{
  "targets": ["order"],
  "mlp_ratio": 4,
  "head_dim": 16,
  "residual_init": "none"
}
Rows from block 3 of a small image classifier, named by matrix and row number. Rows with one number belong to one neuron. Each number is 500 + 50 x the weight over its row's rms, rounded and kept within 0 to 999. All counts start at 0. Numbers have three digits each.
After each neuron's rows are labels from the 100 images, of 14848, where the neuron reaches its largest size: "strongest on" is what is common among them. Only what is clearly more common there than usual is listed. The data: photos of arthropod specimens (BIOSCAN-5M). In brackets: how many of the 100, against the usual share in percent.
# gate: MLP gate (model.blocks.3.mlp.gate.weight, 1280x320), inputs 0-79
# fc1: MLP up (model.blocks.3.mlp.fc1.weight, 1280x320), inputs 0-79
# fc2: MLP down (model.blocks.3.mlp.fc2.weight, 320x1280, transposed), outputs 0-79

gate.83:516504499474433531445581573494547526603567501553463511610549490547526521559474500521579517496603531473469494498535573503484452629552542568556461429496550518436591581525520489503507577556535524512481516481524505570514574476493481465496394506
fc1.83:436588595556579512533441522397510486486479526469501513460475520521457454496522462442428476539488434457518459478482516531538484405522572507471498588547461534526569454454498432429485434569488486524537484645555441487469428613530572482550518511
fc2.83:632496499501489498487438416488428366484569468476485558516470445521467427461569495441422624494474407528474491535531532498478499521489427539482487562470496486429472446555430420521434539513497593500483512517429475518545494581394520530488485490
strongest on: order Coleoptera (57 vs 16.8)

gate.205:515504524516551491556415431463493433543411408443430508458440424594449458586460504457464527547456513499496491537473679403462508475445505462540503505494500465482445493509487570518544485519500372481556496435558418488577420482465472470478450483
fc1.205:497529463422463482556491510349539449568614480446519488473489411445530488447487517470521499478510557513530495412505448571525522460485602522555420524592419458447511426518436395534523526401555534502527470582544560486566536532535403416520595490
fc2.205:619521557479465417470537469586562449506476473414589455492551507466443450446612397531478496491574481605426527528491489500517522469524471390479520606566566471570440478492498451511582563485466584460532535491459498537514576550471492552513488453
strongest on: family Limoniidae (27 vs 1.3)

gate.447:480496491546450509550477490548594579468450449578485441436443583545587463526571562429466570486407431534505564430506600454471449485494570520564542603492490557513501537549513559459501486445497424486518557422573499583569478423480569536461552493
fc1.447:521549470557489457473539442506560454467497407494422499505379454516588508537521447477466541488489479518566500444559502426493487524456540480556522518502464469528505439530481409502440493478511528535515519414512435449549529460478490493407568435
fc2.447:474432475500480546443569496471528507543568532579537575450553473507591509482513455482505450574531513422500450475449540575492610612344535545468463516359520548443535656458475461398460566539436468540422503515496546540582479479571506582406464524
strongest on: order Lepidoptera (68 vs 7.3)

gate.454:530547495507485470526466471451466458575488468500538511491484511476380537542497503452467508489466477484422501489470586542447466552504554516488533545622490426441452510520492511522541541522591508473523569524406547523470557493461492555535550519
fc1.454:481482549494539544423484510513507568550437467481432549448532525462427455527488500516552547429525558435489491537561505436426524497598588517480466519515413492537477462446545572460454504551506398532519438521522482491531448392526510519421445515
fc2.454:548555534561454448574530477521461499642492455417443515557420538435485468487510469599401480496420531508526468582513456629474392562554505430517548480496549540460470457488462525429524531452457519543504500448603578504482431486425513415449482417
strongest on: family Drosophilidae (27 vs 1.3)

gate.227:559503474502490445582426443434527495425554432499454488528449440457504441540493543437500539538484495720595562467598490480458496448519538579595419479514541509543514484580567451618474487474491526468458555537449494571464461559496466439489450544
fc1.227:505528517389514517487506521397468430530506528518491520461589502524488560534467508606496527420417448432562546573515458561454533562452508520504627571490494528486599540456502497398517525472570522490529432502595576498510540358576456460414501453
fc2.227:558485475529553434516534542515529579551501549536510451515503572523575604437536467521473522469410512535446499580475395512496471615494553572463583544581529437501598477495473520316503552567484531500438572539469524427553463531458476415498436513
strongest on: order Hymenoptera (50 vs 20.4)

gate.705:555518503513547500623406558467454500420508450476526459529500497503521491503468487513441503506488539569575517491602561520476470469452438545490590465490546528526553458470504619532516435500513490473655498404442527499433462469498584411512544521
fc1.705:410424481530476525452581446562565512576513550500480538486425492392439463414439524450605515508531437486522526547474456493466489447546553505542403473568501573491427549514544454512470472488435543454487514584481542513492555530492416576559381494
fc2.705:515466521503592520530495521485478404466441511417488537481469504553483494628592474594570536523464462544511515531554441563434546505542410495501497519542568567521457456438475460511510512476564525522578434533470512532498582512451587555524581507
strongest on: order Lepidoptera (28 vs 7.3)

gate.692:590480459427484436549450495512480499503419472457502569426508529486531509373518489404497512537488521648595489434570471432518572430604531493414469519512392472517445403495543427529434469560503607492501452504504422398450515478468444588506521501
fc1.692:483484521529512541469485563534410511441484482548593410555510566502492483549453548628529515471559517508420484464501376444485467448433428567507519420417438499498523523476547488493519529532467389400458592441513432568551451390562576517562547444
fc2.692:457461457496547503540515522422592532512553518447520518603481496549519646428458429485401528447440557591474575510518543571537483568473397533537574461503434538547581438504485535501505441526474471516524450577601501505485471452508465471505438517
strongest on: family Drosophilidae (25 vs 1.3)

gate.126:460466519496476481513430552532505538498499577538512492549488539571494470499518553503566661377505513542496649515536528508531447543610456469552549511539460554586504544488589536499598394512504529403543561437506469547520445480539487480497515515
fc1.126:494528519493478440523550421460491509511448427599512529520542474491511532491462440549562428584564577565412434466473543481472495522362491455513450445440540417368453520589501415481427513570525434581468466524499555458512472452484553579499456611
fc2.126:503488530496557473544536438451521521449496571499452503469469435493568479410499441513478494547589548559475476473500575572450492628446544504427486540506463482425483569517411443430529553529527504529481546490567441441454456520474493488549489542
strongest on: family Drosophilidae (37 vs 1.3); order Hemiptera (29 vs 11.3)

gate.114:476448522428579408521501512471493482541563523560499442534457521515486493588444435486506513520517501577564563485570522556443490535479522546445504557500523575458587488470468565575491558517523531511579478449502523510459509535565533442433551479
fc1.114:526560573551469526481578475511459513505528559418407483474480430514483384548451467483582473494464415454510482472445544438458425478497418361480510618479573557434451550488470457422517480528452530528440480586437492500550545529458542629393461495
fc2.114:469513544441519496496539547522570525651446506475580540488456489481505549498500430522346459550542418499522505580506581504532422510530597499440535472470472519551487542585513486425444512499477518529556559419533452442517502373448466501511565494
strongest on: order Diptera (76 vs 30.7)

gate.332:454472487422541519493449443487499590493519533557374561552508488529528532470376500515597544598526470510461492496452599535424536602471539605522524481483542548440471470535466480478480480563511488536513561464499514562470411521450554514514501509
fc1.332:465462530624574532422566542532501485565582513479604510418472462506403407415485483393525504504523510448509536399523522555460532570519418526518549588556442575508557638446514529502471453480499472488480500479404542495443569512447466506398440486
fc2.332:548506400476542513523509412400500559541573483513438446527395583462480525510461520467472464561581546438497470521499496555418604546515618489509546496458515477430529429485514509412536442573589530511446595550510399499457561617413457500541561537
strongest on: order Coleoptera (48 vs 16.8)

gate.452:557532543541514437493493476474481483484570510551487409533494504578437442503523508575533509425547546452457572458546459597480474598444472486552481492503362498519543470519497448437604471456514462439518572473574535489421375493531516513467592483
fc1.452:592477458425493502562504459481546498497440532648493481546509438482409420406482530627532490508561495475497478604543378455482518514543438515541495549524497565512534449512531537422478479552478458530577508395520500551414552534538455508472439467
fc2.452:473453497598555566482538556482551483545572575567574507467531495538494449574486499586494494524447527420614486503426449556434542508537477550573454467465516523590577508460557538468487488517460528435498487430518595570479566504555510546465467442
strongest on: order Hemiptera (31 vs 11.3)

gate.395:557467505504552492442449586417488590616583520521579504501562490469554531482499528418544495493543605483464491431544530481448513581498519563475487518555528476428491511455541513542517455549612529506499504556503521492467525429615430490493465623
fc1.395:599513510449493558415442508508460480457593420543504492555570512530508564485502483504447502472569599510544510441547477584440471501478440552538561449542411407533572400427400490567461502472494504408488415542501520430420485661566472457421570565
fc2.395:547484474495486546462487420458493541463381524472477529482496527537433480468555476558545516539494411413415513508407440486568513514479472538508519500465504481464450486587492475478499519505486425571450469566532472483565535554448469542603555457
strongest on: order Diptera (68 vs 30.7)

gate.74:544466495480452527573395513469549513540485470574564506596523477568423508442512462542480545406602566465480571573542469558434492530531458548522572474573478462504576424502466501517552474499532501435535466414469484442488421438562401469521509610
fc1.74:550443492365523523476468475477501476421482495566472515488525512483545528455528569549476493475542570640470538460485497429554524377527507480515421523448548500518526480522559425528552509501498445450468562547467486602458472626509488550539431492
fc2.74:546548467440521475464416526455438474488628504565479497492467476489503602479521513486404393541538506513522451471531477574477482591452476536525579423538542590489512451560489514512431507547530553543463441531504587499478462518487456573436469508
strongest on: family Drosophilidae (28 vs 1.3)

gate.26:428433470451591552573481516550486541483355532489365523455492521489436435517514453491526496484444560481530472540481490480535606533573495518466535508553342455596500478537514504444508439550558430534474537416513465443490494503532428507568419568
fc1.26:580484505501490463432472458598490588480497489574480473526561515521524548400502520444539591534601579606544498407515516457557530414504524535499517437571528494500446513479524469517491519484425560513491508572503501452480543517475398514531509550
fc2.26:418526522543453476452427415435575502524474490466563566491549425477516506517439470482427540483581548433478592530517518538433492604594591492488522481485539491389431481491419478507644528515513546492460500591537504461458528473461624518585557568
strongest on: order Diptera (83 vs 30.7); family Drosophilidae (29 vs 1.3)

gate.163:439490580535546564555422539524446505551389454468469497528500537558469525597445478489504495442470514431457511522510576551471536469493445456526487436555414528525529536584528574507520422484558450479556480365477489509478440369463544481494508562
fc1.163:630511496494461452540500515499467493518562465560505521464577512488632478512544520490498507488433557522518530475435537528411437569443561523494523444413536437382512524557462462571532552558516502556527474564560538509517601474498531555479529534
fc2.163:539508501384481516453507435506493559442432465545540508541483484498479617524487570409530524483548476543380575548450507450515454510488473502457503464511546533368528479526435554530493480566464545475476472545449468477482541526436583404587534539
strongest on: order Diptera (80 vs 30.7); family Limoniidae (45 vs 1.3)

gate.483:435472486493532538472469480601498416461515494475483565456550376531492341488454463589528548502484464519514508528473419515436590409468513600482419533479450466437487496590490518559500470517467544549529513507413525483451566433545466529574448528
fc1.483:519638471537548478460475441440514509507491481509466601538537453571493548466502502532519531571452471487543513630495403515464588446525560538476473385476508461429575453500465543508466488489570466529552488417452528506564512514487513530462442497
fc2.483:579529530479616486509491506317488545414554551536517488451500533530509605506441493566456450509473562410433387538491542521426523422440441539462514498472527425419525514586489519423516517453585477454503477490520563430458544474497347427505483553
strongest on: order Hymenoptera (54 vs 20.4)

gate.408:536429519516515511503365604436456532527548525547457511517591496590512482498505559474453612394456587500491624451544475597469469551528424540477558511564505462484595441476461541473549476473504493394566442553494522472449476543474492392498529512
fc1.408:577486496449416474532512459602416467537483559583422390597458429533476455483469508518470541458598549592525581407529502603470435570570440471562554493626425497547567433538496480503498487459478502449497410538509521413497516446463519484534490501
fc2.408:569576519434556558568581577441503453408415486551555546469407508476574481464491522467580421586562521515575384507544514434458535514446476572470477569480602591485490476452552432450509527627514560543548520502474542531578558453458505566518448526
strongest on: family Drosophilidae (33 vs 1.3)

gate.124:517475511442458518559534462542503495633420573563477480544404413566436433532468511504426552467546529553440534577472546587452344559556496533513639509522467543541445491583465491452500545463536435531518550504554377478505459528485507473577466457
fc1.124:452491510465544451408550545645400561441515530487478540456481516478458491423426498573526523504519550495432543539493589497486501491448478509467465445525499496441454527514533459550544512538433403531496604475450459503425459472423493543562436461
fc2.124:479473484563553396510393452485521439435484556384425439469464499537500475460517455527409424528524440588465432536495475549571560459500515495494506427525516554503566446565560485452571506490485408532503467516511499546477574510500442478565536508
strongest on: order Hemiptera (37 vs 11.3)

gate.648:486486496477379478491505477543485505508448586509492508543505499507444484447548562542607634410531506513461580518461499451532460492602486444527448542570456545580454578517587527478600477521511495480495513500511486554523475403484480489551476501
fc1.648:473473524493437507497547462536448536470449566452520602505540503442511460472488583619549527505465503500474540494472495465559503560527476407526430637562482587510466612409591574449549468544433412487501580432429452528537492364510534488560422476
fc2.648:453571511376477487460552487458522476546541555535515560519589403471565462504477493553536478522476536467563472560470513477498506555503559469498517481467548469409468515528477457513415502605538634582564539477448530506506565554499466467520463540
strongest on: order Hymenoptera (46 vs 20.4); family Ichneumonidae (27 vs 1.3)

gate.173:662522533493462470487456546434463477425468457586484452540533552588490513572563519428491603480531603533508611450512602519536458549455427530522572455530473431588582509555509552526485506447545500467591482469511526511489473376526525458538544563
fc1.173:579532516383465500505655505563491506556465557486493442507482521512472431496517547482489501514523436456564536535469492565512446590569581432498491559370493553488515518467477485367505507465507535514542541561646404545567485479442631563469538420
fc2.173:560487433497487475533469563522486620465441479507492456503612566515422474544429491535530412512478444514505411499487486469551458472505480498500452466535524483513546465482589471485485497561496436544570465531553556442551528412517533442517576410
strongest on: order Lepidoptera (32 vs 7.3)

gate.137:492505495481477492457448509509503478643490450607482481443430479527475515497493534423425528537505540528486483524471433534402509428537443539520514522514534570529524456502417448433490455534494563491501483534407544457405563557535451640512547588
fc1.137:563552565499531513464491509460529537447497582441466582581515589562552553528514430508558525509519454498583503424505478500529590599462561452589516419447489498456472606508527546531578516580486475521502565578498609452537454466499498494480461440
fc2.137:591467523460490485449540553460512490520571503452510443530591586472556509485568533449443525495527462653456524597479610576571471517475461479475513626563503419541485433495505476520547533489402438528542482523546551478530418460442466522525506485
strongest on: order Hemiptera (28 vs 11.3)

gate.101:480537470483593496525493411450520424600459595474455543386489498504486533499448435402505473546506514496515455492519575506523512511498460546430454615499597511536526493499511497483550459592545533479507550529424499466416434553441502535507535492
fc1.101:572450493464479485443407524449443549374510450483508434524456482490593441414587567526566571468528493470479546453447387503551556480456476564566561458565485499455531567563488466422455505540518468456473575552424465497518461450521522451525516512
fc2.101:577456472467600509519446579530452470497580543445544483549414517502471404532526509464453515487468478589431560491554689538422459582424388474440575493532541442592479443455527466522559515554430500552513481547455535504561532417532545607579497541
strongest on: order Diptera (60 vs 30.7); family Drosophilidae (42 vs 1.3)

gate.4:481457509533496501537450609552506575522542573560427493447555464602590509478494568405628528545497550551542506409592545512554445558429483479488509553475482557551536624450537500458460491554438505514572567400540480511544426459578526457468510511
fc1.4:544550464416459530517505441454459534548533508605480450541474475522524562562466525504523456533542523529521455488450560414479386537468588538469528485342565496521503542629499492532439515574490503583514519505503441511563416466441617471441529453
fc2.4:480463457478378518458554501587527559597441477519476427497459489548451484460453514379517443521459410538513474480485475492590419534522532512491562495457383508587392529541588504499500427487428493508526566487542438500585407362542539525489527451
strongest on: order Lepidoptera (29 vs 7.3)

gate.507:429516489434490514539406506535515423470494530489459518563485496469426411411422533497509504511518419538467403433503572508513521411450544456519496473536438523437451499505570466480458409474530443518537458500522586498518373435517427509515521560
fc1.507:546471468458414435610566572450584533558482459540436477481544586523549432376507511483446508517499487518525544416541571603530454607528563519512610584540401523482460448453484505556493532461541454512571532520563436456548516459428565564428546475
fc2.507:457442494448486413456487534412503513485459418471587472524509471496510603452495423406398521482437499518381528575488566513586527506525433449471489514542527493417440465498444435465543464489488475530499523561451553460550565485486470593550526519
strongest on: order Hymenoptera (48 vs 20.4)

gate.12:487582535501485591455535534550610596475406473488473420518419559575500435491473521499550510450541404462493549530536443450439374406546503504467569523565538467477399613533518510530518455487517437495502480500540393385494565428534456435594522479
fc1.12:541480511412560474601542443464477529543572513475500528438485544508454524414479520521439526523573535493500488557512533478503522555542553541484453466587406533522508429499457562478536522506500544564475492450515548538505462577521459482427424546
fc2.12:460424503409595521461518497415511450484587472469595531528527435517547606558562524537413549496536480525491517476516490564422532585425542542589428504518581444436401487513424433523530583506488547499418537564478486541489549486517520499551479516
strongest on: order Hymenoptera (57 vs 20.4)

gate.410:578513487604506470446437549547543472489515531520595470487481534511454493411462472505512499480537435634454492493513463476515471502534473529475556496632519580537525615498512510530485470478486520496512490493428549527503543424479479559540442598
fc1.410:459592456520424506537402483572508513588465476460489498474439548459484440529469486493575470525458444525541516477516373434584519458465531473465491506411543570546520457394516506534488455530433530489486499546504471477561614591430553527542613554
fc2.410:478546560631525454417514512501506568568503494441418458540498536499498569390555468574542502535545436498467429513450555456497468549511499454509550511618476475511473554495494474444396489518450497483500475496475555408629574468495558441527562544
strongest on: order Diptera (95 vs 30.7); family Muscidae (32 vs 1.2)

gate.197:527477535487489492536448433380516438651466484551443607469544482452454580504467438500450529504548558477486502475475622517507542460510656569446412493499458481502470392581458494505449502493556453528479362412405560489427559521507518549425517591
fc1.197:647469416555560493519495483427517525458463472574486371472417506540513458548529517511421496434517518528514464408512390513481492534460322451514519561423564644509489495504505508526528483493443489421503566550585436483448478451461470554503541463
fc2.197:534513434499525499496481504377465436523503547503553498496569500494530590468556505436407413510489492487480444435538514562549545580535500560509588451490582569512382456530492461538477481521450555536503493589518491475536579578468450559600482453
strongest on: family Drosophilidae (29 vs 1.3)

gate.496:570532464349548483534498492373533499473509427486539441428516552543446510417436512414489496528546596560535551478526450557497476465436526606495493467514475486389620447520539509468467517493566493428526544575528539460507413630468388428523467503
fc1.496:515480515521372504547529451475609409469458532526534499577540505523509567506465481541513516522495442521495567380492546513562543449468446455548465458545501493426399520589554457446488538492512527443464497444431459564608463444408626552428448530
fc2.496:425472536452456399527451518498428535589495510579497500483493572501494538471576452466510555522489435632463534512420477541533445499427481524486537468582515508458503526498439437510403514491539494514553592460437467512493488461489526509511596511
strongest on: family Drosophilidae (47 vs 1.3)

gate.236:566486490498507443514543510489576525434573534533489503434552537478513466448481589432564509519510510528543498441506524449469495609518549509626466452507431534490496502527627502418523401553577473457544621538556542579495418471480460571433444564
fc1.236:512486531523493464472594549530567402466521448515513553390574516488614454488476453393509468568475448497495465364525507442562572634425547515489464514389403463481477531446539449511439463550477507473551477564563533537545443468552432563505529583
fc2.236:537529529530433478436530479449460508554470440516545544573601462395577494495368497542449485507473527582472430516465530499543520501550525455566474546505466515470487486450506472512480426511525460471498497486491473490497575533464477602503489473
strongest on: order Coleoptera (73 vs 16.8)

gate.582:556534446512449523504495415478634465503503528438444501494428439529549459338518480534457515441526475492509531527493611542560465459521502462371525505433453489539474525478493453491506468516497543578506494491494437515517547640576449449459519461
fc1.582:435511460518486540361508487553413577552558488549530540458456587471485541515496479508536437490534436503508400474466409484486514495527574409500494362462513546545404587442526510518504536474481527505469508535421461461474524580489491529482475456
fc2.582:419517498568558485493482433448521522581486547540530503514519486511505602436521476485368467492498454498504442522471535619496528486618522550540574390533500563471520458532414490464448540476494519563496544490478506530442461483391534594486517534
strongest on: order Coleoptera (37 vs 16.8)

gate.252:417523589481537554528394587502490486491483442526543536534610500537470565414505474523521510472510500494481531516481544505537608466506381555521452464483474474409578547438502600552504439436521471408529500441487508484452435535577482480529491594
fc1.252:393519549547517498516483498517580500613426505441517547444471560498486479543514503536478494472462458459487466573490389448558529367484544380516449520475486559511462516526554488490542502489503457515497543491498495571517516516523464526474490413
fc2.252:549474577542488527437469611422501404459551491452585528459576572582477448540556523545478494492591491471555448406571468492526570463447512480491523521502508443521582484434509555553460541464443539471576506554490535537494557547570421461507570554
strongest on: family Limoniidae (26 vs 1.3)

gate.491:502511532391568479485520457551491496440383464441487462549400581558548548483463525530479486577505440539546509424525586408533440450417507512505592539473529446511441507511504514417535426528519499443560590453560449486502431408558489483622468435
fc1.491:544480515443436503473523507507492408460483500524565530353610566536487491559508456483469438472420343540438512500579446523474521467524371508468511603430412509475488398487487517541554553539533538491455485440519510503578484503468556618479488489
fc2.491:521563536480457490528547476506545518474480424525569474552513554506486573509471501445417483506612464507529472460477523477408458437444517489430488432485433467534446440583410464452454514446441488525485509462599468491513383593407514445551474530
strongest on: order Hymenoptera (47 vs 20.4)

gate.246:522520468392560443608557454517437447541499470491442489451475494486449431552456486476516507512425495479518517497505595491458468409453405449441574494514523482558449434497487546466510468576529504509564502458514548466464518501414450483545497449
fc1.246:590493395595439518589502549468493513463487464554539450553470495539443540424536517488503562439521586432517537518464461476537533451566540538447436537463447489448591511500536410506501508432463522490472471599418484541542540514478544398436463519
fc2.246:502535548542532416485489520484453542468548473483503487520574487499507548416554529579504486520590533555478487504541421499447410547513482472471605447570597428455521493542534496488559545451458462470556497617604404555490515539459436501549481462
strongest on: order Diptera (78 vs 30.7)

gate.18:540493514546501446430463453539563433492497445397500581523498552486536528558502456454563549507534473618513530457506628524499444546471485506617580519587476437580554469428534452561456457459479467437516468465506453543524506450446498547470558606
fc1.18:493495607503456449402471451461470435516480473472575601578563534506532565510548488549481561518508441593462550592438514555592498500527450457565436479531488565459515514488459439559469519490441457487542492488525490497539467403477586593520548533
fc2.18:546503487536525472498483484486483611499535527418529463517498518515446488436548541520513417557517428528474463485475551533551467562470513548406484496575498525470433558541497457456480531458532471574427546473538506453546492448548486571578464505
strongest on: order Lepidoptera (53 vs 7.3)

gate.610:372431506588539590486456400446636573433503542508447504494447493523507542510513449507535467472627464539511487492414478607434468506502395574480490539552434562428595467543548425513497437485541564517389491456510472556461428602535462511480466539
fc1.610:465522566509509428437473514577563425436514513478480511583582559437540474467468613536537513521528525485466489449444571509566472463596568531514510547561515464597517553461641505467455447513453544527587445599546607525541579553559519556527460520
fc2.610:593484553485535469380507484440532474443546475503454612427566496475516508509539449426451536497543552487537534560530457510471393536352550520549497403523489411454391498586429492514484532503462545498491505495459451506437458469469484440434476525
strongest on: order Psocodea (42 vs 3.7); family Lepidopsocidae (25 vs 1.4)